Rows from block 5 of a small audio embedding model, named by matrix and row number. Rows with one number within an expert belong to one neuron, the router's apart. Each number is 128 + 32 x the weight over its row's rms, rounded and kept within 0 to 255. All counts start at 0. Numbers have three digits each.
Before each expert's rows are labels from the 100 clips, of 14848, where the router gives the expert most weight on average: "strongest on" is what is common among them. Only what is clearly more common there than usual is listed. The data: synthesized solo parts of chorales (CocoChorales).
# router: router (model.blocks.5.mlp.router.weight, 4x96, trained with AdamW), inputs 0-95
# up: expert up (model.blocks.5.mlp.up, 4x48x96), inputs 0-95
# down: expert down (model.blocks.5.mlp.down, 4x96x48, transposed), outputs 0-95

# expert 0
strongest on: cello; tuba; note G3; note C4
router.0:103136132164129145202130127146160139150155158153106204147101181112140134121165118173096090102125141126143155151156128064064166153109089081114160137126152158175153169181113121134107093132157154156189107075115144144170149188153100114106124145055205128107133152072114110144164121084171120099
up.8:184142089132183146118123113092135115070126133145096084100138161176163171117093184160109130189135126140111113120145102091152124085085108146174236123132163111119186153110098148113112146123123106080086144098110135071107162105095137135196123123147130163074157155113143127187165116181108170101
down.8:121110109166124155153067107118165136123130190126115124075142159123123146146169134088138118181106113139114116202152081070140112106071130145096096199189175121124131112112143147137118093118123179130185179164178151115145147154177131120160130117097129129062114137093177170127201143135134050113
up.9:124094157144165154135152111175143099116148089103141165124134081141111177135148194111179147084121076135145174148107180164104163169161175083117078193115155068160112108172121180109149136184147176146175108156137166149157099144107133140183109143060171117151167096139132136104096122116091176119
down.9:166132141151126138103126143158106109136133063058103181123144112135098100109100128064097158093160084165138157074096159157124186127155172094140106137131083165137074138121152141101123136165149076158142233147124090133121073134143155106112150167160108138147075109072170161168142141151088102081
up.10:135140115201118127103149157159130141141112109113058204133155174167161078119113221153149177124097134107187162086163102134170096144140164158189099180141157069163145097129183114203144125148137162081112150091098158089127132140161128152172160133136124147135120097130118149145133103147163138129
down.10:125140123116178154098127134162151125122119121071101154051134101108140097162094131126083135070139211088108104113089094218105074142161191136120196146207150110142153158121126141133147144109101085134164083162170099129124112128128192136129139120094134135175159135152129122113146063123142083150
up.11:109155173115138141138123153121142145095070115119158148140081167151140152207123094165116209074085064140125050137096137160204100144140153130136181115168151130076091142155089184161128119140110101139097147184166128102112158138124094118115150067124094133133129141100182154115160115170145093159
down.11:104133123215189114029170097108061131132129178121145089150140109145121062166147132160157198130095084129136102161164217105107119120125078129140119125198111151135103143132149148103127096128110114119087165147070128138140121122150127125122138113088119148095095127141062152144107110110158182140
up.12:124064093086160105101121185160118131183160121120150149100153115113167053118146134085122079124147175138125154168131142070077102130149156132172053050184130055124161058094138139138160121150120120144108118132109134135135176108146121142152164132117185117143169092127160169125082160111115163152
down.12:112095064129173092190141084093141151138126117158125026147144145126100131191095121165106151134138141139116107091126152102177146146144136117096086154163146189110089155155144136120100144127133122154178075101106121130114102092189121100074117115139148128027164117157197148133091125159104172117
up.13:227132125181094113137181079183144151132138093102102100074116138156175144140121128182083132114123158135110104134157149101126117142085145108163095115105085126113133134093087131107146100146167107202130106118132148074155097125113135166157155138080120095097121028121074110177072096104167130104
down.13:181163098171151167127089120089073108117134160065128195186116116136090131065120142111127182138117134118120160156128070145103130123143172109137195138156118173121097142131119123076140131163151174114083182143126099120097145085149097119122141135156166129077143124011109165149130138151150169093
up.14:194116146146102107172148124105116112178098141164147178158086165092186108131145065053187157115144179129133110162128144137128153121188136126208165121141127124157105106128122173137125104170114164147129162124099124132115080099153098126111088089118115083090141132107141146121209126034100160130
down.14:063139043165202153088145109056156121132130123097062106134155101151094129104113121049139139145140122167161121095112093087074112131150102134141107163152138136116086109134122109115111114145159150117124094163104157128127126112151078086182125121130089131170138152221098155097135187123127192111
up.15:092140162133159140118116176098136151118149129121157072144154161154089125158096116104145112145130111126143191117084142061094162098142127134095162137142126144105143158159131076133165094117146108102198097130118058088137170127124103150145153166036127160192146054136138126166147177085083198098
down.15:218129200082147119132117132130201118123142149132137147115155123115128158104134108081140086124104148120132077063078149072113107122164147120129146178075164103126141129123111118065161121139147077133075230115136125198211133147145125127138124123130136108139110133098114080145135153147128138064
up.16:106130174088154163134155068061105136104114089174170147064115112097081062109110089132103116139103140094113134133146192143111099080070100125146101089114133131121120135120132129168048166131102167188091076084132065129132067114165124127098135136116143130111155179170152076097132121155127115158
down.16:071196155145108105160155112165112122113113135110068111125097087153120127126108135194151076185156195137084121127127149143154138133151056118156148169181133100123197107147109138157101122131089160146151184153153160185114104160131117111122143145089096110064152114179125069118196174143117137158
up.17:108169128116096095123113109127123111085066147131148168128127105103104122148100146154130176156132149163059111139120148139115134143118141130107113159133175155065128076149053058092134142157127060106052156107153134116117153121105118130107112138193085131097101173141165109086099111079046050142
down.17:110142181150168150174058199090134138134124146098120136079151161143137184148097111185105159139151175088117103101225113077118085123117189135155150151145146138131073107144098148122106101159119109142103199082121103128073099088137151127146119122154171126115074140181161142151145131108156139175
up.18:128163143094116164137113064192181152110175161202169111079135150132132133128081185133157108111106136134030078170080161158185118050170095158113112171108146122136094147131137089062130089106136128147130146108097123095127164156103118099138162137121136103111154109131101116171077113141142127146
down.18:089162104155100135100104123155142119125137161115196117122169095143089201127114145145132115163159133109129232136131129029063177114104113128122090158169109062136143143122123150140111167123119113171091175112166089092112127137146145180182144160169129165168131121138093128120126117160203126150
up.19:104141086129180102157084141147163195122080128114135146153131135084113104142169130158074137173116111111105078153104089085136160089160112143119110103086106118150135150159063096160141182137141127062183055087095093210108119089151109089070171127156152130075139129132153093126098094105119119130
down.19:051251136097047131155139130140126120119106143068227055146142134101187178155131110176153107117117120125180110128133142089128104133150113149140153110126134112116141125130126088186154122127139100153086136182119137116090119173125143158166129168132128129140132123157107102163158120136144065138
up.20:109174133135104120150160145146167129095134140146140107127129086189074080148122120123105133226127150109128110124106182164115201103137108215153099133157135162173141147104087077143172138146134090103125100123116121159192202112179152165120117142093087134116095142164106094174110111137131191165
down.20:209128087120125044139135163146154125111114157117156128145125100135108200129162091117152161161094096144141169123142121075162151143062068166093073194087165144101119114154131127095113126099111117106169175124112119123177143145148141129082137153140166113029132121071154115070119141137128153144
up.21:071114128134140126143111071162084099107166136138063175119103115184117147105156095109135154116125091169123165137167149192095123174140119112089161121170119062125078107214103174151072144188113119139120144171105143108087099153188097124112132124185110177174117088134156127120138161134153126172
down.21:126088145139164136119127118156081119124154092125069156142137154168158094097123111180086181065087173150090120106094154210056077137158135152105058052121129150117108118096139081136099091160131116111165163153169127053095123080122110105143121116151128099137115094132152172079142118133124141092
up.22:143133068121145109106093168144149145145074096102136109138197166072167138163112120186091132144091134146185141084153112153197114058134105114113127136128116116159112090223098115125093148125135196191131115143057127138151140129194145171126099159148137126140116148149154195156106138135129151114
down.22:163042181127155136118124186193155155135134194117138212082143143118139088071102118132153105191131116115119167129142095149156140124128093134131197101054087213124137149129131177092134124125168148132118153088116106169105129137128152119119121123096131140207122119146131118138136159120105087080
up.23:219107126100135085162161118168171123165124183126124086123184141114100112169124123123078142195141139139164102081111161169204067094151076118192106122102100128111134123106123051129168147133155135117101102088099123162213163111164118143181126135105125144133147090143121104126130118132145152092
down.23:200094128125115116085138156133170135135134085147085084112122150125142212057101123061119140239127105128101155151123147186146108122200114146111155115098092159141140124106153145108115113119158151158115189130114091118119150134125135111104139127145097130042088135064085116121072149128125131099

# expert 1
strongest on: violin; note C#5; note C5; note B4
router.1:135154120066109059142152164108100151164101102071189133116091126183184168131123143075121102087119187154093103119129115085143146196113141111094084073133120137102107106115098159146109124149126212111089138199092117101113090140127116154108143098145140137129145137126121111088162122074130046164
up.8:117185100124145137183099161098133153093088103143136173150160171149103132115153162110176109091132189129112132165094128147037128131104194119109117123160118127095154175182116198144103128112184110176138130087080172162083155151146151067179157141071147119138110122120113086121065102126135113108
down.8:189129184140122145123209105157206114125151149117120118139124105146158108093152146150124165172104099164161104149164109102079157121123187144130158126065147160142161112126128139150098151108147090139098189160125149135029156144056152137089119148080115144125136127128114178130152198110155065143
up.9:122134144157129101157113176127128113115129113130101103145167131137203164112125135045162085108123188065097144108174120086161143102158220173170101157121104162126143117111124041112162123154101130123132104099111148082152110151126102127191081070147123149156096136086177168149122131188113136114
down.9:196117104084155142123152118128050141134134129105110121137112095109187159123117080205120120152154157167132071135129139138103125126142136109145091180105126067103047150088135179069136170144141146132128106138136121160030111103088130164143131153111148165202169113121147151135112181141120164087
up.10:207147205132083088146137115129097087152177140130102148128077089148149130094168105165165128110101128114132162138131170108099109118088130145136106086142150160147116148089104089169094124067151127083150096171078123115060103128107106101139139099092194112145155183134143170120196162116157081186
down.10:081136119076133123095153115142103148137131134129172165104146093112098116085155115180165118135138130140134054133064155198085124129129129145131079137168037190115106051115133154135136142087111133099144170177106141134089090114109163136143128160193176111084157132117146154149134161101160071074
up.11:120138110077098148143120147207146105182167121066095127149166157121104168134130096140119133134093083118145143121099085139151107097095112076124105104112167163142119145130174114114172078149129100205140129076118127179124107170119135157184126122105137096123129091139154172181207090228121153131
down.11:068121232126107145132065167128107121109123136112141178128155151066162083128159132120126103106100147137134071147118152123054181113118155113119108192057115118119144158093119069122123111162138164115105106179115108113085097111197110135147125146160124132114195135076191131097113092132153132130
up.12:152147091064068103121132133129147132130153177132141137170152111124128163085100116072122164136124155135126183136110122144111150131108164134168103130107111173109145085179085101128096148124081125225094145056121166113072110157136099111180125059078140111068111074104092122154157147066093111120
down.12:153122162154134116113055197137100141148130127086204104139124087083093093147104151118104142122100088098090146087153138126166104138101129127099133185110128116130104060128125096120128107135134110117134225187197134094079130093144149128162143147140145131044125136085150106117123064106156126192
up.13:204183138113119133099189110115174148115071144145187167115133150105130082112079148173162106107187104091186154100153164083143111186102118154107114161157090140094105116128068156159117096133147163086137124109116149123140122143150096116118088144139139101168122113143082077171162152179212108144
down.13:127126116151129172147180116141157131133115083153179040135139143171068078211114112147103115186138063092133099194165140107084125131139056101114095152113130107126105126105121109175141151101129078133081069168119127128088129138147150125104149154107080124079170134160128167156144162175135151096
up.14:100124110119120133145119118131076102149241086127115171095125108102104071131133107167159119113161141107139163083170127154178151072073164099103154126170145141062102094087130173120109113135109106127117119144077120099105116131164154130168137123171024142108154162123128079162130121112186113083
down.14:138107154136183140101120219113114104133138119078156187068140072134082114132137141152115172124121127105124137191102165177054144131156103128148099142119165088122202152121130132127118113162106114161108147194196155108140145134144120113136126125137209114056110127080109128168186150136160119105
up.15:127104110051108068165185092112114087127155137103110127118136132186148174145117143169139181090138093094130121134106121070145091060125084132146111137100134092162141121155142128109162104130164084165153136141180177204140090098134124114137113156110149073114160168097085089167098071066158089135
down.15:204166116158119099078182184107183103138127127119111163060078172153130191147097135128125104106153174127131098163124126041142114139144118115105116106098107115133164113152120089141134105167120089103121132100107129168079096139114114140103127071112148146085108118031143117170126124109171208126
up.16:078104159034151182160163122051107119089103120107119187179157120141164147131072159164164137105118082140147156186118131112162095163129138129079069088124126130078091111156108110150126073124149180095156116111132155143100088141160138193133119090123098113058109098112128149106103129112157104134
down.16:099121126217136120128166156045172131121155114131071103157098164075131150159113139138150092112143107151136066147158091076129159127129103126136099132135167140122155083139154185095118114166159143144150134073104137143031117101130126152123147139084088164102078144183128076155146122124100172193
up.17:116138121147092107138129123173143127138110118131150144142096104204133130115092130020101147124136141099093180146112171060142071105137164081213136132142164106144176140064179153141135125082153106118170130100141088129100107060168182139132127089133117159128114154102088147159102095173164160123
down.17:146174200110135123094100108152132148119113081114129145150158116097109184134141133207154141102115155103141164182159162132105113127091171133138120115062067069133038122108144166105104196126103163135138114102111096075145159189163154124120126137121186136082141137069123110182164142145134096102
up.18:124091083108116189137150126099102123137038045106111156112126137156117076156167147142139158108093118123138140099147143102100133133103173174102152087082148129174135082154077105121119136151113111167079093103202179154206054097123119123134126133124095150092161122168124059138136112111104151146
down.18:133129058156151151043103120114155117120115118186078104052119109135134188108091133058153136128138114099095209176092124193103201125142112140101083062138104113144135173140116119082147137138108131110115131115148127157118115101131162098108121103098150098109101099133182072141099100124119129072
up.19:110080156168050119128135094200136069090111107117142131175087114121141141080080157135158164101111125160131137169158163120104096166125124105140080107138158160143095155100161137100133140168135190111133153145072140057164078176096118107133090104087094166122144163127164144146155114201144183160
down.19:064045093085140110162232097091114137111108147088158102128104160102089116099128101115111132157133135142087049095095136114100104100049115120135177129179081104152041133141152168125146112125122143167157090132125140149126130147098155102084134152124101149131155140096142149097130157111095081101
up.20:113104133162120162095138183111123086162149093140124130104156117091102071126110062096157130157141137072118124066098162132176144151146181162103103126126189134102091128065132155145174150143109062123198092110145190114111081125116071168119179135172141156134113137126126108149150196141112116195
down.20:102143169142143145118084077141134120130095129119000096084105172120140172109135138069175122116078126144118149113127117119143188134123099135132127106085161059108123126139121118095142103119124149130169149179166168126144139182097136167128132091176140137065133101115045100118173174162140122075
up.21:125114156113094076128080159177157098129165109133104106167101121151121071158110086177142085124145180114078150128179144087130103111089176123114061199138134113145183127097137114106113114140150105071154136152045152067086136155179143083156108098139096140169108198125133162135111118117122097154
down.21:159132144142127126111180092045050112118147172149162158087166086085158133095151124195122132195120189154186077100183102161127133134086141135162131107106124134112163119129125158146140159155138123131084103182139155078122130123156106083141138166085063140105121148048106126103102121098152132113
up.22:072134131140086171112117147089138134133130119109174173162127064113106123158084121139161166128166136107140133129169163164121124134149217126117108123098130132137086146049051129200157136149161155084159117142143106108160146158125176081140147137133165151047148129105104124134120121216064136127
down.22:133108143159152160138172118181234147125119118122103115119137118145140205163142123046113093106108170138146111109054131130086118137082107170153112049179175106115160155132120140174134124121149141115174125060109160164052174167139164107111140085105106124132132116143118140120105106117128171150
up.23:118124109085210087115108117148083131101106074165160106153161109131167151137144189121140115147174170145113144159155146116124090095090080164182198124191124200135155127105115167146124134083150082154067139120149120200127135122136123118203136134102157071086122105142121158149108098148094155149
down.23:209165121090171140119105183177150137137129144092072192116114131112119157193114133081119161091120118112091231130114151120084136122168101130137118107110143121136102109124112089116115122115134073128114163001120140175113111146092198151106142101139152125172117121154119155133112113135126157097

# expert 2
strongest on: horn; note C5; note C#5; note B4
router.2:111171133162118081044116129120146116146145132170114151111215126140125115118093138157084185184163064101174119133091089178142114086170141208158138166109146097130087110100141116181147118098164093170153135133113142134118156088102131107141099120139143169094146080137121161149066178160111139084
up.8:138095170164164089120076104148123164135115122150137163163149104114139124108144149147112116132153135145131097126139101210129111201133140193106090133107180128106111127153161095104100109191150191170103113110075178118145155133117107098159102179184121139093092160102113156122059129049121046139
down.8:122084111143201119073116139138130142147134185135115133121125135119108180118117116070127169125130135129131073157121128149199209125137199127132119125156169094125128098125121090111116140126132090173120119183099128047141118143143125144117125138188186120020099122105151128130069189133112178155
up.9:155084084107087094175116113118122170099159126141100121098182170136153114096132175137090122141121148122114217142094167116194139150070130089160195100113139169118100170121118150156061126166150150102106162081106119150121136138158177146095172108148148109058094122117158056134171088149142156121
down.9:095168136133070137178166174140105144146128130103150094141128144144182141203121135044122151168140038085077182135061159121138158100113154166105124144121068133127183087126113116113138163155125153148113163172097106115123142128177154168176119118131127107135085139101078135077096078113136136154
up.10:098029110176105117163141127123117142133111157137188217127188078137170131114108122119146177088146165108092131077101151080138073105126121144125103165099114126152108110069108116111144173139069132158121175146154172173068099175100153128144135128195134101150127154125077150121132159147095122138
down.10:148102131136132140143123127094099107134147125150141124118123112100142220122152140164137129149118125113126092137143190086141130101140153138115120130119131091129123048098132139097137148103128057118145135102068120169191138147142163176112127186117104136247196130079133142139116240145122156158
up.11:091127121150077157091093096191136129151088131158132107158147085159110079068165149109090168120143086118144155173075144157139091145140130157188147144107191132110193127195120099132098189135110142080158071129115115132081093110185176122114113096121104141102155106110127187144145157196139125143
down.11:160203071149103159187154154123210106135123120082145101097117092140125138134124097162139143170126120121124213161093116045096084136130137113146139140121113149118141177134116116142140162142140207149108048101113138147173142108130112101143125152212113131104114131064113154145098163106098118089
up.12:152146145099168184081157146099075151132101109136094132086109126186139177060124102178129174113132144093149110110146127154132157125157122147154115106173096130110107177168085110159110181157154111073170091068187163106109136155053113075112097134153091144120125099089119172097133118145128208138
down.12:171196161108172115136115133102072132120141148117185188120139158145177106099151137247099125057104122130144202100169110135105147135119128140114067152127089170127176132122125120150131131109125086115145106115136124093166129128112089106089141187118157132059173114142151129135148160074125163086
up.13:121133147131162092173143207134087141134133171168161126109175130115114091088112080106135197140170121072106142178104099115080190109144091081079126155147134154114112110201112121145133128073143154051164134111152150074112139165115113133170160168092130146107140073136088117131086163142165108084
down.13:176108198046089166116139088125100129143118135101153201131138164155103101128137166188163168083148107104126114083150099214072088113108194133125120184089173158145131166134130148068110126053138133126135134110129173142109128128202146135130153105121137121114181124118142111110165126136122118150
up.14:120139131097165148166104133127118157131133162168117086094082156180072100101160169160124053175057153127109161105112095134183166119168129129089115139110117083074038098173142129099113178160106087141131132153132118152127110135108118165145216104108119105198144104147135119125094130104112157174
down.14:174097129149094107076146168132094146141120134085111150096132100080113127097118117133150061140149156152148078133024144145166080123118143093117135173089103160122112151134126133191140101123158110104151180166131150050050140093142088193112110107073173115084099105102084120112156123152129121146
up.15:153107091094133128117120116149094114114132130093085108141097119065134142151097101117079118107138155195132179110194189077096135124166133116085135115090110156074155181161171110122136118172104078141149186139161065155152103132161113142072095116113115140126156086120167140154195104180179072095
down.15:130186056134021136125157154101168121146140126147097115106087082138101142141131165123100079089096122139130134132123169160112160167196143151107168108114167100146104118142128215067167146158143144130114154102159160168136054136106137126120119086183099119172108123117121090073117105138144151080
up.16:103178154097121153123164167117129110112104086140142220164109109142107163091078156157182142132161086136166148144109155159165160212191155109076139087073086114095081119096103159139168123112103161136174074098151118145136144111081125140115127102121146178166154105126096113127166075124112074121
down.16:128079080125135142122165197115132135115119081139101105203098105151139106019135116212103124097122109147106057125113082114135121113134164125148176137094079102127185132120129142117119146142130078101120103070100124176131158134144175173141125099120132139108112130221101159160110101108095117104
up.17:135147127108176138129143108107119110083170108097179130169133132120115147143113138119168180149103189125118094147134106107110152097145179132097039130169153041097055173120100169174108097148127105125071121145113170138125193116156189117192134095050114139152156114161119100118097119129089127131
down.17:152146162162050116106098129123127125122133157026042159132116079116152118077128147055117124146132112121135126153069113108126099118147159127129098133142217127130172089148142155095108139143144166122155185144094163108118122138104136137104134092146145105223120128164134104137104063133136084087
up.18:114137184142147129089130156130111068103125112079162151125113089094116185189115100050165160147110105140164073149103159130157139097144168157170057110089122099112108125115133158165137126089123108092072065167083141064113147131141139119169144175102129189135125126205154134158142137074126131136
down.18:130172171179098133201113093110088139137164098105113141092170109122158057132110104084144100143145147152138159171119141060152108145145163128124048141179120113116092081139123105120126147117117176114146167199162116095162129117158153129162128099113111139238137120164167127068123082147151147133
up.19:066107156157143082126143161121070086142105144123141147148124117095160184087147131123133142122099113169132170110145171126150116155103095174163152088135129149098092110109082102161060135193080120129120070070156147164147092159116104096102133110175074151137105114144136182106157094195077064169
down.19:096093088102186129156121079096097142160128095113127082183156104194077085061186143152101103157129185099084117127085161099158174146141151140139112139137102107125193088132119103150144131102189101095099084122122147127150116203100113184134127139101100125123164111127124108066119107116109198122
up.20:089159156139132161129145151170131127188164155191138142140138134118136114102153126081066176137167037111118155124118158150100148186157154125190091106137144116094113141166100144097134131141156134067194104139096149164122125143076161085134209147099189134144153084127112122065083156118094127142
down.20:216137162110156104111095106121146146124138109167109215097122177145085130134159113117152215147107156093103155152133086194082144116090114141114122100070094094130151139147113117130192142111099140128100095066128103141140087151159123070147116135064116136116174107109150144134131097127066147062
up.21:170115136159113105150142112118136125187132129113056097105109106052103145185109157189136142096094138082137143117125178070154091122127085133153118190079155128153110070107134168141100099189167140128189112180164094101158101173103106133106117168177134157108115110095089106073122154150092163151
down.21:153095093153127124089073141071193145132139136142120016164107072127130164155123118150131137125140119169125200125119141052091120148101126118163199141098204044110153082143128120142101157144096113171093161132126141096126097145125108128131140114145119139086182135161086143116116096136113169136
up.22:176134165090111142143193144121132121240076078109164126099142082122112170106154131117085156099126074134136152062142161117101148157151107115125137141148122147135133142108121119099187185116152134109073176172136176155144171091081096127156138125137130125181156109092069106090111118132062111172
down.22:155188183085193168119159089170080115132114078103157079139152095056103125148107105111113112146106199126123095094114153129143075118138114108110122176106067095096081144120126066093093131130145136085082069104153129147092200148105202078134099119105104141130114126129128148117121105115152135107
up.23:127129109119140152140103167128177131113148125133149119170143148121145117225128128120097122129113049143171104122158125138110159113088102178086159087149138172096153083162112107139097147159092000168177169121173155105068104115122104120103155152168149076144128109129116077157110159100162149153
down.23:107095096159083097115114159228159132129131093116138137098138168165138111115075096107115092169113076154089123077214082162074098125079141119141098089112093172109092212124144088149145091148131111125123182175116110139101130108127128155178122127124062134162135139128100127139134170108093137093

# expert 3
strongest on: violin; note G5; note F#5; note F5
router.3:120134144151139202164108083135151146057099140114166076052159112145128120119137097114141090149104085119092146147068150106159123096114135116148094085148135149103130098095138099094130160144108093172058183086137149149133090118135142156118079069163097124147108132157180103176089089150129213164
up.8:142193149178138107095177099154116112153110177187142149140125134180088097140159154133150201127119092173090111110185113089140126129163095127080128130158135073130144132071114075080090089135124120157138115133126152119105117118094139108119103057131174193191101111078179128108166097124156072117
down.8:106146128044110124048114155145200118120129137148167131101127129113119172028124117145098119131148141150158157066096084107143164114122027141114143075078166127120152146114113133143152100116146134097178137106090125163143159115114147097113147125133169127130155112117060147082068130143134113069
up.9:185132162115093108165150175114153141066088109117131168144155123158076146167133122075147123076125071097102112099084109168105179118137086137124112141177167169083139102073156133101101174098075050144156120127081154093126148114141139101129174101079142089133169109152184121120141187081115118131
down.9:078110115175117153205129176203119139149139122056105125124119150074110090174105145138120132070118128117133134125150129166167129130163136108162126152102097129093115143105125071159126105144122156125086113136111135154080075082127193112146130187124106108187194144218186130138123101123107070128
up.10:110187173133138079153107098108125146157132139180075112100148162157199165097088102153053138143167114167166086143064131110141099126084121106139119123129107137093167120148128132130080088153119109119117152189155085077077177115101130197136139114161147130204132118164109168111110090111146188144
down.10:184068144101109137110163086158140148133130211162146165174140155144146080159114112120119112107111110135111161098121076203136122125104153108111109173082059106139138096106136113100149125131184144119127083088097127116046127163155098089098129175113100131140144141084146134106053215103136144146
up.11:071155094188099093083128177145157087158107116189091146171103116148106119113119128099145110067107064138093124060114114164178089127142102108114083098141114133117143192113139106114127116086111134190169125122152151189108110142098083132169079137131151187146150142096107140122093107163045106113
down.11:144135122076110123154176116179100131108135095216119152075108122119117131086173129144122121192119147112158143133099093146116130120166133150170153159070137190147100116140137147183150124072093087103161149169067178146178076132113167086121119085160126100049136134199115105095129166132100133119
up.12:182097124161148113119086182152094134134160153109157081130111134135141157130177186088139093177098131157085197132151132120104133131153116107109156113061171144137130200171093119171136153121161184148138078174207101108100164185136134178142092147110111155110122137137143079105118113161075162086
down.12:115067185150068138095165126208131113123123097143095201133150133160108091140140134137138149164148198116142157095077109096196115113120029127092142106144124111117183142140110183124121120124165129103172122078095118137103090127142127087114123146053121160165146137124126152127063159123110151092
up.13:159199119122177196118130108121167112104073191151109122118119160114124185100166093122095136137148122137097173128171099133184087173136139145092109110109139196104128083116126036122119142194079140096150105083151130104134100098158104153173138169102102132134056106124174148112118120125086090122
down.13:115073127142134105166158164125175138139135152150108206118113108179126169107076116151104147128130186130125153161169123088137114154110108148105067054163087114166102121107119090147150112106133183142169098070142101122085147135109126105095114065143113122099225150055083156115076109130128111141
up.14:150071145112081126179081121152171115180177118073116167141182112129154122108119164073127103099134139136117088118158178123102096170142152174098081158135154163143146123163149120144059134170121123162167130091144117123133167175064046117085163170112167107094142128152097091144108120151068169140
down.14:164101138134155133122091168141050107084139138143061133166155090190136112179122138158173120047146090146122155063166117150125141136093081138168110163116199151144195177127129136186116147142123154129095159096135126111184136117106151147155156138162086120134103123143084169126170159173124089093
up.15:103161106124207109085159128130174064104095092136116130151163109114145219091131136131132097048139149142161114155163153084161141103104130117111132101150153104126129126041120192131101138138140184125134120177039116116113124146106102145077119067159134137104161141161155150139128133145081171095
down.15:096183183144171143118079094071153115124153111116122182135149114071174148185135129191161085084153135116142145129153114126132058097131134113127079188149078102139172132148122177168099129137115097141076137136130085114117118117114097140165146134132119136126109161031104088155143138095158188190
up.16:101151115173115180099068120127109086138028076135118149108109136086102131093109147086124138134149090089137154171157144141142114108175186097095109137195102143132121119141123135132100201173130175131153161086115126211094127164118130153063098129136108153130139121139050153120101118184150163120
down.16:171184131142103149117092142158086132121133070132127146226108123134173197062122138132137130069136179112087224151107133074187105130145164146133117207133082151109196080151129137138114126144139126154090102092113127135170142162152119115128131161140122112107129107131160101116107155143085159100
up.17:141112116136190098108106164136128129103127122068168104103117172130132139102128109146112087085169091095119140148158100114204135128090115147111121081088172185093129112075100105173168137093130137111178197082091096092082165171071153120133135122113119081162118197134140117184147150129052101123
down.17:124171150103143153160141149174117129128116195161153179040148075125169190222132124173151104132160140118151109053134127093117121156058094151159125134115138189137061148116123141161127126130122081118121110128161105114125142131126097161155125099135144143168168148070094133181128098097105181118
up.18:150181130121081126139132136130157159122115133083138094105135099161064060097121188103183105130125056125108183100056138143121127073149127122094143182107085120126072094197130066145178110158088113117120176101208125175144084129126140124177163140160127128123152091136111098141118130120118106149
down.18:155161110075127133131188100149088127137138082135093170145138142122114163148106127066096135138112163127126112160097179123145057122126202141129122097135172146141000152148136123102121094134113137171163110097155128195120151075121149066120150134181136101155112138189131103101086136163143110097
up.19:129083149136110219215153149136143109127109149157115130119105087122079116156126163102166157112095105105121116124070221199091074074126129107111116129071142137071140136199096109166126113126099164141144147111134190085122069095115124167150080162140111141136131157114146136138112147103123102139
down.19:178184123188065153116131118036076121127102084127092090117171175167042104154107110107162162163138168156134099143174116048090120127142059131118169134172133122142070120143125131162127123141115140144102130087078127135146099107151134117129143088167141147177163150101146113133114084110112157140
up.20:112163082102138139120163136099137129187088124119135115079193143137135166107134101155076137151133101132061153128132176036121073158144105149123065111090148113090176126115095081127099146197153133115167133134216132108115117190147136151132156107138099135125143095158149159103085141153068160089
down.20:109035097109045125166076152075126116113160173106085189202129088122111059100120101166115141143113143125134190168096093097113163136114164118128021145169089119121133141134148098136127148123126151115175154073171122153103089129119125106118123121134157131163103133127102138124110174145126155117
up.21:219161132106176112187136172180155151152163107168160171095096104085182143129179112108126116099138119169128083144080142162135110161120107106121137157114122141159161050093148157202167122091112107125152140061087122150131130129137112176170129087087134115122104147169088185086098122119100131137
down.21:097079139072153128108160149192137109137091140125150144050075120168137071124140137095153126110143092089151154132107081122167171140145082152157170176075116086142147126119131133174133145087129193114063106160094177157100168137103104155147119187132094106186157131089138109123112118104153197157
up.22:094176208107140152134145158099131123090186136107175128155118075120135158102158117144161170096144105132160137160172112151092125152106129129129149076050129165119106154173100109115091125136101111129179080099178176081155065098102090087180190175127127106131119117124138146189118124067123164142
down.22:220116040128182162118212126135152140162130120140154121067121130138050120068158153175106106144108179165121149148182130125132097169146088115122086144122169135127100138135126122180109107131160095132139114094059097139068131115096141095162146127110186093108148124078102120116143151132129118163
up.23:140107136097130075150167126163134171114180143153129115105084125186135120142090177064081103144110152138081132142131112153095153109132182124069098131106114086170132183151192129070168137121082108139112100091121105169135096084174118126122162178093153086202107164114150110106092199101121097116
down.23:203157144123128090070198105147139152162118125157056038107138094168125149102113124073153106098084142152153110149088171144127118138140104110144091138135155163133078119181133139135105117151163132133071136160078111061207116140119111089143139088104156136165067135185123155111156132127120135151